config = dict(
    n_mels=64,
    win_length=400,
    vocab_size=56,
    encoder_activation='gelu',
    encoder_head_dim=32,
    encoder_qk_norm=False,
    encoder_inner_norm=False,
    encoder_layers=10,
    encoder_positions='rope',
    beta2=0.95,
    lr=0.0019,
    lr_schedule='step',
)
Rows from block 7 of the audio encoder of a small audio captioner, named by matrix and row number. Rows with one number belong to one neuron. Each number is 500 + 40 x the weight over its row's rms, rounded and kept within 0 to 999. All counts start at 0. Numbers have three digits each.
Before each neuron's rows are labels from the 100 clips, of 14976, where the neuron reaches its highest value: "peak on" is the class under the peak. Only what is clearly more common there than usual is listed. The data: synthesized solo parts of chorales (CocoChorales). In brackets: how many of the 100, against the usual share in percent.
# fc1: MLP up (encoder.blocks.7.mlp.fc1.weight, 384x128), inputs 0-127
# fc2: MLP down (encoder.blocks.7.mlp.fc2.weight, 128x384, transposed), outputs 0-127

peak on: G#4 (59 vs 3.2); G#5 (30 vs 1.3)
fc1.144:514425491454462530510501554512479403439518498489490477524549486468461450540507556504500495540558496504551549452530509480556578417514533473481439540516539486500557485415473459577581484507495536516485502559486457468431514472499488425499486487542479449558500480522525401426494449544479526542455495488464531568538513497498531393524506472523520479438486460494525490519529581529484454514542
fc2.144:532506518475567457489489431393474564578484541403426511513497509518480483529472570468524517495477535470501478476484487524524443484554500483454423468606487462470460434459490486444527446536453462508444470544479510522512515485520491531505489467435424499512506479488429551518539492505512495534466556433458497525439527439409424524524520553521483496444430506511519471480542526491485530478442

peak on: F4 (93 vs 3)
fc1.318:492552524523479517501512542522500486539555499463450534476471504480521522472474517426492570545475561458459472495490544447472530567462496455496452538464471482486524477418500424552538469399469507492518496501466477550428527614511518463494472517457460514481563527524534466422547478504428508448519471539506516618524586489492489469482552463533403473551513491464487467546489513489522538510573
fc2.318:525538468483590565464422462493446541514463456510429497544537444525539471442519542488532490492542487530471493470441489542506458480534492479495516526530510458553540585512520517529443444424414468501487454479479471478504534515599468633491531524504486503465498552486514572440458556492506460476514484514530460495468466502553481453555537506479529560501467554525482554443563508508495582527519

peak on: A#3 (69 vs 2.7); G#3 (31 vs 2)
fc1.291:520481440450519490527498466443448443513524508535476490476507500544452442489494500491501498500570470512480554565477468589531508529520510448599477506460452477535461433475454618528580524498468552377471568495528524454555502536505431439535470570487513488548453499541408519539506519481470537524568525484497495527503445525505500451518488482503518476543510491476535484503482546558437450538520
fc2.291:511483454527518491521503474449453506487452545449515545474549543542485487488505578507544432568483490545500557591545532558554484489506546487422526537516505503509526439507483508458510551505566426492445555538495505477507458522521449441563420456486539479447497408524519578452534482476520521455549428493407486476515451534515546520533470522511572550540523532541468512505548421486523485477472

peak on: A#3 (30 vs 2.7)
fc1.50:446469462533542467546452498482461543518494532508505432425435481504463493473450569488539517464443483518503550453474440550501559444573530541467569527487453563510485464437526510592535463457416527504471457516532560501511507476495500478541493515526493467521518498565458471456514482482523530421533540539509579588580570528519525545471528438502557521574471498509490497503506525484459429481470
fc2.50:410502514560500500491510507437495409542481525550445491564585529529502497514577577419473500449550469533488500538548532496547432494523424543505523540558470522515519507524462471489530549511459429558504451554493512513523445471538515490448522435540495494541467455497524544447525558494552486567523516521437536480495384492493497441535497563532517512505490550452457493554545539472468492488512

peak on: F4 (99 vs 3)
fc1.34:438505555455518482478550479509580447521543464555483486525568454486587401409479448431493542523458523545526479459481483457456504469444564541473467481473484547458475497508499496454507428507516518557538469540473487505477455493463520553445483543424519476504429554547513526537521455456494492536518545484487468515536552458481526536516486503551557539465512461507501592477490510577477515528598
fc2.34:519485479472526454548499571559436488525423501515517447549444507515493478557516543441518398450598511489530534493500566488468445475527525466551510509492515520450454477503517451487478504560470498553502505488501437512486519410491548496533424485556558480460478470519478538493526501451491484541536490555509597529451498581450481481455474442556466555532587511496532552536524511488535519435441

peak on: E4 (75 vs 2.6)
fc1.210:479487453545545502531474503520522495425419495531549454510493445549557521489507486497456535505436479480535506502517507504478504478511476556472450485491532488464460474504519485422544545509528455482463457404515553413478477529508510475424524596476529449485445516576468524499567507468485438477427548492461445526438546527503566458486432493483517498537520558485457476457522524607401510539522
fc2.210:559519570514484466529483495521503505496456520448466461501584472528593496500463508557499469505536530455492499447572502524513503537477490513478499487562450441502552459532503497530532462604463470504450471510442478525557459490463531525469478421566482548478477523564581559430530514483624566492505547552512507514487443575485447487516515506459529485558509479528492454475541457460473591494493

peak on: A#3 (86 vs 2.7)
fc1.179:500502420535543469544418487526498512490473596557547476481499478507513501465531492481503470498527524479489516539590484481503557425458519537476535478466513538557483397505483484463467452541524449504461495422559534484477403522508473447527487505510523437494446489568488452515580526509518514426460486491502557551480517508554597495509490508428509476590496502483485483436536520570441446465503
fc2.179:491486472571455464525507553512514461467466546427493488524580502464511523510554507470539493536519475458462501492491560447471507469495548565488535465500461488499531545441530462530515568662550441536475491482480474476533464446521492498497563502536518493475500603491521561473464456539580557502551502517511495462516436503516501463544496490490470641502553547542517516456505488461488476485446

peak on: G3 (97 vs 1.6)
fc1.377:447468488526434519559500504514382454436495546542464418465449427429466490469484451477448537545520498537545450559461488452489516570572524508496519560533463486488543428454487440542522532454497580511470457473554532473544438507539489561543526457503501505497442514490515458452554481454528479480516501474580448499504519459515520538521538499462567516514550521453519473526513511507484459490417
fc2.377:439544475472494493545453514482455512528429469487518494460485484529435442453507511561428452511477529507474448482498450494517453443466463449521460494487477518551480530534473396494510498561429525529454496564477537518481578510484570514441456533514512474503534535445393499465466566486477531524479508426498613434445493493533490541534503497556492461539408557522553525483522534458483520501521

peak on: G#4 (71 vs 3.2); G#5 (29 vs 1.3)
fc1.265:497457501504489507521501544507446459443470519537446439477516486468432455502489519548548471523528534528546514493453492509535514451505520509448475548493587471467503481469434449561627526479508515573473505498514442457456476448523517452487558501525505493507507479532478437406517471531505515472460541448458520546579523507536529462546521473538522470429453504476534455488559575505461358527511
fc2.265:451540487509502436579437449388501494536474475425403494534531494571468484506444552478524521533440521509543506498494470498513427509550476419501461456578521488468517442513521457519553453559454443497470446574513576507437539479475468521515448553481436498498507514497447503539493555529442487554470529476536509513429482475470516517518479582494523508457502548523463497494538513526496553549460

peak on: G3 (100 vs 1.6)
fc1.62:465462509476485515499537557435490521470508551495518464471482524455483485527538480487538540499525550407543523498443528494484481546507512549440524452426452492499522431422523501615463522509458517527462526439566537558442495473484475559483488504490513486534501514494522480546550443422486492485559523463603541576541504449480511497503570503525557478434471520503549525489464497575436511428573
fc2.62:498513534553492467527508474523487519528480548525466476559550547542494565500506508550536449474525429494506442476497478475462461455492461523556468491547491518441432538473505525487510575562525462530489473559503458506512494467392509514480419519510568480488497506552428538441558489481473551516513489461562561530484518512426454443461462481472446614585510529510425498508557503441448540503549

peak on: G3 (100 vs 1.6)
fc1.266:426504539524510517498540527470468506423489504496485452445547502506515483501526512501458515494529488554492580507424438602528421479547528519465546480451496475454504487505483454530513602485515517514452438487515509515521509510486567495527523460485497433544473515500415402494498521473491502536474517495576534443575587419486532453458584525536530456591452462518532501476515515502429485493478
fc2.266:500516531560473505533459465508437483587503552538478459531584472471474483509519541562584488489511442451432515439498489498491465515467415532599459475506475462568452550483478499434473495577467561511442539534506492478482526495500520548474480545524512437516441476597463541474494423522528544501539556487548482551444506447477480504481490500513475551511502594530494476548540541446541509483486

peak on: E4 (58 vs 2.6)
fc1.261:497478495474452504491513532466454515507472469498503475504525459508455482531481544495519510583561443446525520495616510431495490570463552488454476480464485457484466498494461413388461431467517556451586508528507483477519504429469578458540497588548518508525488508432529495561557496489526468525550548554510511522506519500533401556533461472498520476519540497606488526511528511555474503511510
fc2.261:555468476474497439488445516589519506517514482496482571502477547492571538472519534491533456482498565472468573548473499492532515528458455499499448479499474425437527546488565466510574474532474422426456416554533451590509502467539524471473506452500523467476416442515525471524509519472551460561504505553565500520491503464458592472502467465509470453463515549524545503530458521460521433437468

peak on: F4 (41 vs 3); F5 (31 vs 2.5)
fc1.315:549509518472473424564506599608464576511524457546455486468441467439541458491550486468576484454576529504478543517530510477509508517461508468530470457503529463473481514474499430506486491491478520503491477496459465457509458472502474539501479598415573492515475510452415514473525454504531489519471586501513513509566479537440535557500536520539512532491547509445404476540479509561560477477468
fc2.315:517534523550516495415475517516504540504477511537536510544575530442522541460522494481555457490527553472526584539477501431514461507509498499555457551501548433492468560514514431546536487562453562528520502573464460496551559460444472459510498436526501539469463508488491527378471545426540494545495504502567448501416450545459477484483492518495463454533469465489546490503440479397473499531516

peak on: F4 (55 vs 3)
fc1.357:499510539542522473431497509541514509519514475500480506509478599513525575525515436461484519428507567557563463494467548475482496565511506501543521449458454466545557521508516415480494510468474481405539476487523519489489529526521590468476540506511507524493477538522449484404571576537423539482508572451564546532504523491503561476530528504564448536428487523540494473521510434581434501512496
fc2.357:566499515503588501429475478473498531529463515494482485549529412562554479475437461560509439499557496528494551480464485537461471488572478497476534461480451473558474507469529460504443489489470509510470437523436436531539549446507458567489435493487475470402524494443486567488473481517579478470481486459528575462459483514548516516538496528499487516496488515493523551454529558442450612534431

peak on: G#4 (86 vs 3.2)
fc1.263:452484488529461474569510553460512455442458480457448497547518488442521534534461514504510490470490483529524493481561512432470566416510524537507544487542550550406465419508486516514521494445482520484532534556498485481455528464498440429507551496496531488549489583545522418463496507490521433560504506414453551479527445484542478467571527524543491415452563474506455557505525547557525503541450
fc2.263:494502561494469474470508439464476502490509523499486480547510546493493517474489578540504527540428542584453485519470499480502436507525502425487509490588488486461496497508561435555450477594413481508468443577388480530495553486497499515451497446493470531476525552486491558473477514538529578487451459435503543536437498459468481520526450496518451564505455434475558426498514562498521536469449

peak on: G#4 (50 vs 3.2); G#3 (36 vs 2)
fc1.190:423457447457529486526498425505448513551523548519517447556552478501530447478494582441514573449486484541577423478512477446477570486548523516535547505476519515542504447492512483596481471519454567516504486455520518454534469434460507508479484470582480422477550560491493456510534509562520558515528456515466533510508472452468530499497507498556522476459406517454398511501467538467536466485513
fc2.190:556513503505518504418471473491512475589423550448454535566473566571440559517602535489495440415497462446467585470489534471470487519502505462453505486542495513500459481462479530420508478516505447525507528509477511478536524484503522478511483414504471529452496495446519587433461550412569471494541458499527555473498495509428513455500468510529483530531494508514512535431517572451544533499504

peak on: E4 (98 vs 2.6)
fc1.335:496493449547513592489495536463551499457467451534518408475490563473467556538507491466515481423482455498542546559532520481485547419499466482507515497557580505439490498589475550516514541537572415468465502524508511493548450441504528566525505435515527512556496504509480481567463471580481491521478478511458466509491506518472521428503429521472591517454507468518488552447445504539537417521488
fc2.335:490458539503504527530447477411460490527478521535513442461537475597499495462502452588495512528545511508481532454465488563556497540475461546506472472558482503512503500510530494487508545499446460544421485500488494505494511530553545526496469470479432540395570517455438523509541548505570434500503487546536530486403475526529433506536565562499469511589411487490446478433557484494532520518459

peak on: G#4 (46 vs 3.2); F4 (41 vs 3)
fc1.106:520534500478570457422526491539546505431500508471534498534531522494590581542524525464506498502487575519523480478468515481498584451428516486513518497485543519554552504399456443481491518514498519486484524433505469515479507460495496477471451536496517534478419519469461536474509489510480486516510497425472561559492523457511628472542489479533478518479557428529456446550508452599441516509592
fc2.106:525581505531524425525483466485472533554457459568477483564532501611550478484434529564491546516526508518507523569540492495544531483505414525487549509492438483471519572446578484451477459470491537573447452492509477557493523490550438490437449505498504437417470503440521530457484515462490470424504504413464527493465513507507481510521474539428484542484463475466533473491492543429458537511524

peak on: G#4 (89 vs 3.2)
fc1.74:482538546518497473541516472486512523423504536542439505505531470514454498529542586513552577584497487481515459560508457445437517477547513518489492534499538475500472462408513466633575458425480544527503479535524452470497504501476474476542490559488515450470521531559546488513506439460532510500541517493435557526553498468509523493471497471515444508540513453491466451600598570498501458459514
fc2.74:506497526468543513437452490428444482543466577463460472491507504505492520484486528461547494522479518471452561475440490509475404510459463448482507462576499517564546490473565463548473454524442454518475495532468553537519483501505540545481426398479512607517511554431460526494464529522477563499520521471507482516452444486502519505504431509484484553399430546539512481447557559491507540488443

peak on: A#3 (62 vs 2.7)
fc1.350:526493526522521492483480449515526491480464521522541476506516464533429465506515468488534403457510492563535490558497511580552505512498515547535558464544543528459591505453474510501541548511538480517477475538541502499454398439517482535471562519508577460477460493507490456544517489527490590408453503436434549527551540464489573517536504512513573524522566475527561516498466519559455412480442
fc2.350:541522527519542474490492471440430509543504467469438441458528457550518493492479480490500528475482486436505519440505484495457494479494462453475509501550482390504482579481448531510512463565499516444455493558459494511511581578542443527485465515517498459409513534466502548490538507524564525451485517421554498471369495521445496507529504501457521448501489523538477508406535585491499520529410

peak on: E4 (98 vs 2.6)
fc1.96:489440415495530512498452450471558479436497538438540539481467527509537518524482518469542485423536498554504537550490499495505532446475548479545573487521461526456547514481502453418515501442492481474426473490521494505542441496465552456455504497491563462495404530533490461508479421501525514494402506495411568565540523481464523549481527530429543540562568575508462522478458507506475455505452
fc2.96:566513511532560509535511535446452477501436569552466496527512497527542470534486461511543519497497554493464475472469438500526465446482418515429476462521482501486515514470558558473501519561464519571461433590432471553530475472538495527538555550501522473432476533468433514481485525496569504542516495480517595454395500530473502470597493500448512526524501527492438421529520486529457546524447