config = dict(
    time_shift_ms=50,
    encoder_activation='gelu',
    decoder_layers=7,
)
Rows from block 5 of the audio encoder of a small audio captioner, named by matrix and row number. Rows with one number belong to one neuron. Each number is 128 + 32 x the weight over its row's rms, rounded and kept within 0 to 255. All counts start at 0. Numbers have three digits each.
After each neuron's rows are labels from the 100 clips, of 14976, where the neuron reaches its highest value: "responds to" is what is common among them. Only what is clearly more common there than usual is listed. The data: synthesized solo parts of chorales (CocoChorales).
# fc1: MLP up (encoder.blocks.5.mlp.fc1.weight, 384x128), inputs 0-127
# fc2: MLP down (encoder.blocks.5.mlp.fc2.weight, 128x384, transposed), outputs 0-127

fc1.274:135156200127161164154078185133127128085143141136068073163095130107163122192147091127110110129177147101122110209143110144130051094146120155090136105108155139128148165120131147136124185119119122114142146043107102127139109129141116128155099134168117065097151135135076127151207129138139129137121154155176136169136096067132134076142119098184163138103101090176094151158120124148024148147166
fc2.274:094145191182125106116085101194096116106167156127130102138123167087117124139127077110117128083114159134200192113149116123137086143157108151159129114196137147176124091140136067136153124168174122070166070158101133112128093092140141135058136144127161128127131177143082157116101135081151126127168159112161100165122168132176119076116140094119152089206040159139095065125128174100140139118108
responds to: note C#5; horn; note B4; note C5

fc1.234:118100114123112093127165094190103133149096151132152122168105156118132137102125114103123137143134123180160157147129139122095169105123109121199123122112111145066206184150148094102092187103156115110138140117159173102141103137138107121123122174146124106080057194135079107164131162104195121095142179099131073115150153099118164194079114168136179155161165125133132160109087100114026083081091
fc2.234:186119176158121165160125077073103166170112074102161120132140147146161115145094106076112107118110106105071113119131097180138141131210130133125118124131110083143108105080139112131137111149118097134088112144123155128096154119148126131148161097118193128148114165093121139141075102102192108146137151130131222168186164151138175208136151112095127118167105105138097122134189199179102141184051
responds to: note F#5; note D#4; note D#5; note G5

fc1.214:171142197114128095169117143148127162094130178090111096120159108073163135151184105124156171172127115095118141172145068158144092111175097152128084146119173117163123115126131107114133194096134105140147080097083116097105102077061099095143116166138112098182124064106114134132102161143092125148082112106146110065106129109136182071162134157165083139066076078132105117151160142160091207121139
fc2.214:122101182119098162152115080194116155083179229120153117134154104097093144151142136156184110113148089139145130141120091117120151124182111154153092113180177134135121121090174097161138101149109108160137051166049108080102085124147114082117093144119129166171155097078064171098140122126180127112150109107102154196102134136122130112141084168128129071171060151137134095128122146114179128139142
responds to: note C#5; note B4; oboe

fc1.357:147129101166150115122148123197096111122092153119084153103202120142097086131164132124101186105136119117110137135114122192154128113128084117157143205143161096104085211196099132128110144113124188131143181136113189113134096157101110071119143109190149136191101110166164132108123116150138133102054139160174160085134181089065139140085159077086092156127151164119127148134124138153082088119152
fc2.357:116178143111131142199140113124122091130075150176124085139098175108080120120125133026094118131137095147152145193145151099073138164175095117112137147218115095094116162118135100103118134167119140101165112151158106160112151108148139162108172050194161125092106141156153214129170095114143132104131149107094166147148104123093124131087119166124125096158162133071148144103179149078072124106098
responds to: horn; note C5; note C4; tuba

fc1.127:121078095119112071130106128113102073166184111063157189111118107147123193083082129096148086143157097109129139107185118131134140102107133136155162196087124147172109155117134147120176106120162141070129141161190169143197142126118157108078136125166191106092130119088104081119158110188122130144062063118163064116136082152105183086131084141185135126124132158109125104104133136173117111117142
fc2.127:108207191143160151109139092086082092183060146187147126112118127144121134105096116040115079059183172083108169151132172140130108120140146099154164091130165141130106062145123145124075118185112125177080146113124112125094112103105168113136097121148125099140102173102107142074157110115136122176138120140115137151212162136123117209117084102117152125124150137169133130108172086150175104142130
responds to: note D#4; clarinet; note F4; note D4

fc1.112:153134140154161161136166151117163096113129157134121193102161119122148098154159071078066077141134104134143103112170122161137122135096156152093089109133142140075133040109134104095075176148167075184097084143074067159140099130147110166110116140165109064214096158130146142115160157165114108112127074130121090092180106165149131151110141096123143157054131092150143086139122131075108092096092
fc2.112:075080089169108137138142111109059129089075143157132128098199124130108144137136084121125096124133140104094169081205108161109105051114109138103124126168174156078149170103084088118116150125164143160080125126070080154146150128167104114101162105195130156107188094101076124111167122149134167099147133083119105153155138129093151154120122083055080176143140160128155152121129158080083076105107
responds to: violin; note A#5; note A#4; note G#5

fc1.346:109102129108184178162124186138104136104132109090155060136090136084150130151117164148083175160074111131114091118116122145104130130098111115101199072062132186084111103149149137123140133133138187161232167086135146117168164138176127133156113082135093132128127112136157126115153116108133126177099143145130101106108159117084063141198127152105114068084153052097151163139107083128093105170109
fc2.346:084175099137108197150099213088156139152145130127124066095116159157116131136096162096164144138103112112127149172135145151125190103128077123104170162158144181078122148071156136112164144139080124129139157126096122167112149121177069116113083115170066075118113115129130101060167119085173125156169171139128098102156149111048106161176106127135124172119074143116085106145114128081097101190116
responds to: note F3; cello; note G3; note C4

fc1.352:077071099093174175154134163168119090120166106049115065155103104029143122164083159152117122141120102109077102132158068082115122138168123109098170138118153151077112084165152146158131103097119190139182098099136161087139140102158117118173080120152081125112088131144134138100138143110115129180139136127149119100154095136100092136177108152136129079068136086094130183129131111180126088178084
fc2.352:077155076152147187148113157188188156174133137114101118174165149175113074144144134130129118145135103073109139145163172115092150063140113104125173145141140147109129110108164079078125127127055119112134117158061114158131167090173078105121102089129109104113154158110136147065142104108192144118154149084157089131171160078056115169191116114131111153153043122090124148127147139093148121156093
responds to: note F3; tuba; note G3; note A#3

fc1.130:151147123201171133192123100140121122054158096148126116107109105152074134127114110128117125152028101115178172140099165100074146113158194157093138142148113087121126102122152184158113147098124131136116102117141125098121122161198124087094149213108138141181141074130120162126120092168133049083153157067098133140195148094141095187121107170133140096106143097084108125130117141139116127088156
fc2.130:120107112121168129138137140137174124159101096107102147131074142182127139118068112000114113090151104151105122110121155154122109111110092078140067125153095066149134145127148110139163134134162123116097147128099134113137151095088134137141137130177125150186063157099133080133130119144089179162095102111124130151214155110072068116124091160091101074087088122059145152150135180128133150123127
responds to: horn; note C5; note A#4; note D5

fc1.196:121151097114128152097131054136137152087139125110161117115129138061160149070150153136156174146031128135117138099095143079119164095125088157119092105153160172091156086117172072139126109124121074153167121131097113093139091115065082085180137138061098151133110098165109106149159112121091095111133130139136150084114121122120175094107145147128188208069166128107109151078093115170059131123176
fc2.196:113075140122131190188153091159094123170153129135125088130128131138128080129150133015129111096170133143125171128129129162141086102114114132072107084147091163127133114098138134152154099159135171082154151080129103125113118067160122119163104143099092148141112101092112145075122123082186131140141109108141134086174236101109157126196080125112137119154167181146099068111138108072056139137133
responds to: note C#5; note D5; note F#5

fc1.261:109121122103085169114118137142168089102147164154099126070094078167120108178108130068125152115095181094115099124100125115122117156101114077128115163129109174121108111150102118136113121092117146136122110131092115136065180185140159126130091059087117080192165074089173085089162122124068129141181112175133070196149143163092122148114126080080080097123087169126130132186088116117183137180112
fc2.261:146131106115195165112082102100113180164158097138103127160198124184132075079111183126110081135114113090091138112124111143120140135140141161133180125150114119181141125100148171133084111136050095189146094105111124139121144150204102179136122149127128155134176188143134176096102170142176098095145103132149132093091141137136114132178197123098137157183078169121096082093159157117124206158106
responds to: note F#5; note D#5; instrument: violin; note G#5

fc1.213:124131139093064108206142123189159117111089207169133095109137062118129095128109156126135121166132143111108131173118113156131067138117150167148126141112136180068089135128145160150142148144174148147131138115130126132121143126086096121112122132103121099125172036095119120133089091090075143089142079171161064096142160128113092129073115047105133102102166081117200099168067132095166097099135
fc2.213:188131114153138171099083087078119166148143116137111113169150087186113104128119106127126161153083126129134119110129099230131102152117123080122165055169158140149146150088121160165116122154118093154136028120089099159143100175197117168140062113116128151106198151111136173132133104156171122112128128134123168094071098126136146135149138163145117161139098189127138089093164124125166170137050
responds to: note F#5; note E5; violin

fc1.187:111127132195158175086089138110116151043127075138132121122146113126150142151108098071123095167080121134173147106101110083107134091139098087141200120197118188173115118122107127084095148133157116148163103097122123085107134136101102183131110117101113097135126110118071135133213109118090094127145138126141119182158120149137141095119118154141117086065070179113085088146162153234123169164126
fc2.187:112092149116201099148089103134158100141154181154106148097149177161132157120137165024108163166114117109149130161117087171097176124139162126085111109169125105104102134122171095121117194101091142085158098090114131133112064139123119112138120114145148196158174135109096110154145118097177117067151048137159135093197116093090125206117109092094080129138118102093123121119095151074112121133083
responds to: note C#5; note D4; note D5; trumpet

fc1.158:117106148107044150123193140181130112109089118156167142087126123131119121093108111156063105170152125155139075159109159167160088152083138153149115173072104151149203143123121127090119148085143177131172168118127166131135138160109127082116188153153090114107110083117114123121118089106090148143147154142172106138090140120135119196073157080133139094154177116117180071143045135132118123036131
fc2.158:145162178117162135123079109119106167098200143114116119139143109162166145128126120158139120133098141148145166131152124196124094142152104120127128069162157078160146151104147137167081131102094133161154066132100099166141128150154121204149142079134172189117144177101093177150104131116183117175089166125142199098078123124130169120163129097157121105169051151094185108074180138145120200135081
responds to: note G3; note A3; tuba; note F3

fc1.113:119148167161124122173148168250151082091141203134067125099110104104149107129100163140180124109072148131147136145151109119154104149112107193183198160087129170083078139158118154117127131150132112114137114126127103125093133068075119116175107124148130079149162071095112115103162123137085139077165101123142077160142169131132153140108101093120175171096159070102134128181112076136124152140141
fc2.113:131099159148113099101087103090125167147158127157114131147151131194109128134112142166144109132104119115174154165137087162134097141166152043106129060153151098142130103065142171161132132162132075138113098145075099142099138187172105151122077091084144158148201164114077209092138170141172061140131131130101177102110069132149141160143175152135121094139093172138099098076127155151175112156083
responds to: note C#5; note C5; note A#4; note D#5

fc1.336:146184071074186121173111103144113128168186108086117163138149080141109114180129095101134109114123117096125126096171193179185111089069095153125125124094179135126121121071110059137122118201115067128132181131122149118136078072071120102110095106112121109128142152151139073153080101139140071130131108171126100089184091118099147193136116144117163133103108114060118068130118154114125113125123
fc2.336:154173150156105140148105145083112138090110142105118088046159094154158126111123126100155089105192107126087175192135126168110162113039102160149098152207107134050166166109123116123096144126149123102129105157138117092139161138205157147117118100152161134112124082145124171142159099086152144140129143133161118186122158171124182158093132107086077131114202120183104118144162134173126131192103
responds to: violin; note C5; note B4

fc1.39:091140133071178077073123075088124158104107141115093111113054116146129135111053167113082172112044106151150146149109110079118139104107183116109100100142176112113101164178187176101154141067098110108169088159172112113129118161111114154122113125111076155139141154120103122120149112104121094124108132118148136188152106147119204082096154148133201126125128203096122144101092177136096162112132
fc2.39:132085123051104125143117200124039155147082150103203109116137165131137123112146131036130081135163085107152138120153159188128133121115113122135116068158090142092152091170093099137124079137132168134170099130171162098138175090119113115166162081157185107085144121131120113132122101124163108133127104128116064096170191118105102158103076074154109168077147085158154157113175114132126151132118
responds to: horn

fc1.270:136146144120100108209155151198167123120152176149084113107133134110132154141132141118176171115115113116118083106152063134138140211105123156142131141124167177105050125185172170112119095140102144103166156143153121112109150113135091154125074068143137107173185070106158098112138127103109136139178072175131056131151125132124082137101078114098108139069133109143171181154089132144183141192129
fc2.270:146138145151148135124107131110143147160175100136099103178133138193111049104090160138140146151109129117130120134122105167118122117159081084112166080199114119132131150122138174146116117154118068174165094145068109123122116147190100150132081105142133196131173170117097198104099126141200115159142157135111200140091117103106146176162122206143132154135063144114112120061177138119186170166096
responds to: note F3; tuba; note G3; note D5

fc1.18:166134111112135107204117097145121178130117171113132181080125134124116102114109144103159076124137196129116152100068159148123130146123118171150177115109112157118121139081137146156158142166114106219131088105157159132122110156064150083106101193136193247096144151125116149190084110101133111092092135102130127126183103132127139162093088103128103101116156082111168104188112080162127098127152
fc2.18:144151168142152171143106134103138110130109102122105157113153111189115090159109128031110124122112113116124156120137104128138143053152104121116139124150076114147117142100135140148096118156183117122119119097105071160142087142127133098095090100059148169144166086153107083127121138095136129103145066075149160112178181113103068118175130147090144109083116118109144120126181187064235197173083
responds to: note C#5; violin; trumpet

fc1.333:121075166155110128148124113081126155118155124133114139170131145134177092130106120101093137127085076201114118075085161067075143078131096176116117122095140184115152112125138126132105131126119208130173156119156186097143113105014146129131153145115103085147141101105115098108151079089090173140141178140141092089135164112070145112103139124202064149121145120123137132134116154150111031141112
fc2.333:117133188143150087126132138157157098154095137077143066127089181145142152090108142000090112084110053131121183150136115149115119094103154098127137130206085171132109138087125111168098154174141100110075167112133129123093154127169107096094116117113096099102144094163106126123112091073158091134145153104121115134235143128157127150147105073138145131128129099140151123096177163081141145154140
responds to: note F#5; violin; note E5; note F5

fc1.323:090090152129119133146185161191098079123109146139126136105085101121116138137171116131082153163093074136086081163077083111134165101133107099149103076169099142129082122145068142101123154074105094123166099120162139103111131230101123154127113194102132182161113169134145142158083131174130102127155144158161074100134090158103123070115148128066117106097131109100085149133160099083087207146142
fc2.323:094124160137128129112117102147115122152085145168117092125155206123081107148145148057138059086205121116123171142142153209148126106109081111156131103176165082105156101088112074126106088120180093143148148150154110136093129103128175135099089154148180092143135131105130092090116135109177105169141148103098172150138172135095132043171063081166135142069148108158131138165131115112125064109108
responds to: violin; note B4; note D#5; note A4

fc1.76:126097155078158105157186087125143142139155074127198134162125074084120144101085119076136107130141166121128121156115158113149128120088179110169118138133124118127114157093171102078097105017141077141149152102216127147145128155149169150136120117138127093101076117169086111126196141165108056194095115171143111099084128157111130109120077128129148128152161072062115096100132135143086140117106
fc2.76:064137225070121125062172108150103110188129099141135132109193137130108163114101157099129120126132150149182131141097175155145108151154060134126157164144138082116160126140125083117101103099134128142120167192110100134107126107165154127112147102117187162081166129086099150133135127200184099138121129125110144161131157136143139200171134124129122054157083108097149149051083118114152112059103
responds to: note D#4; cello; note C#4; instrument: viola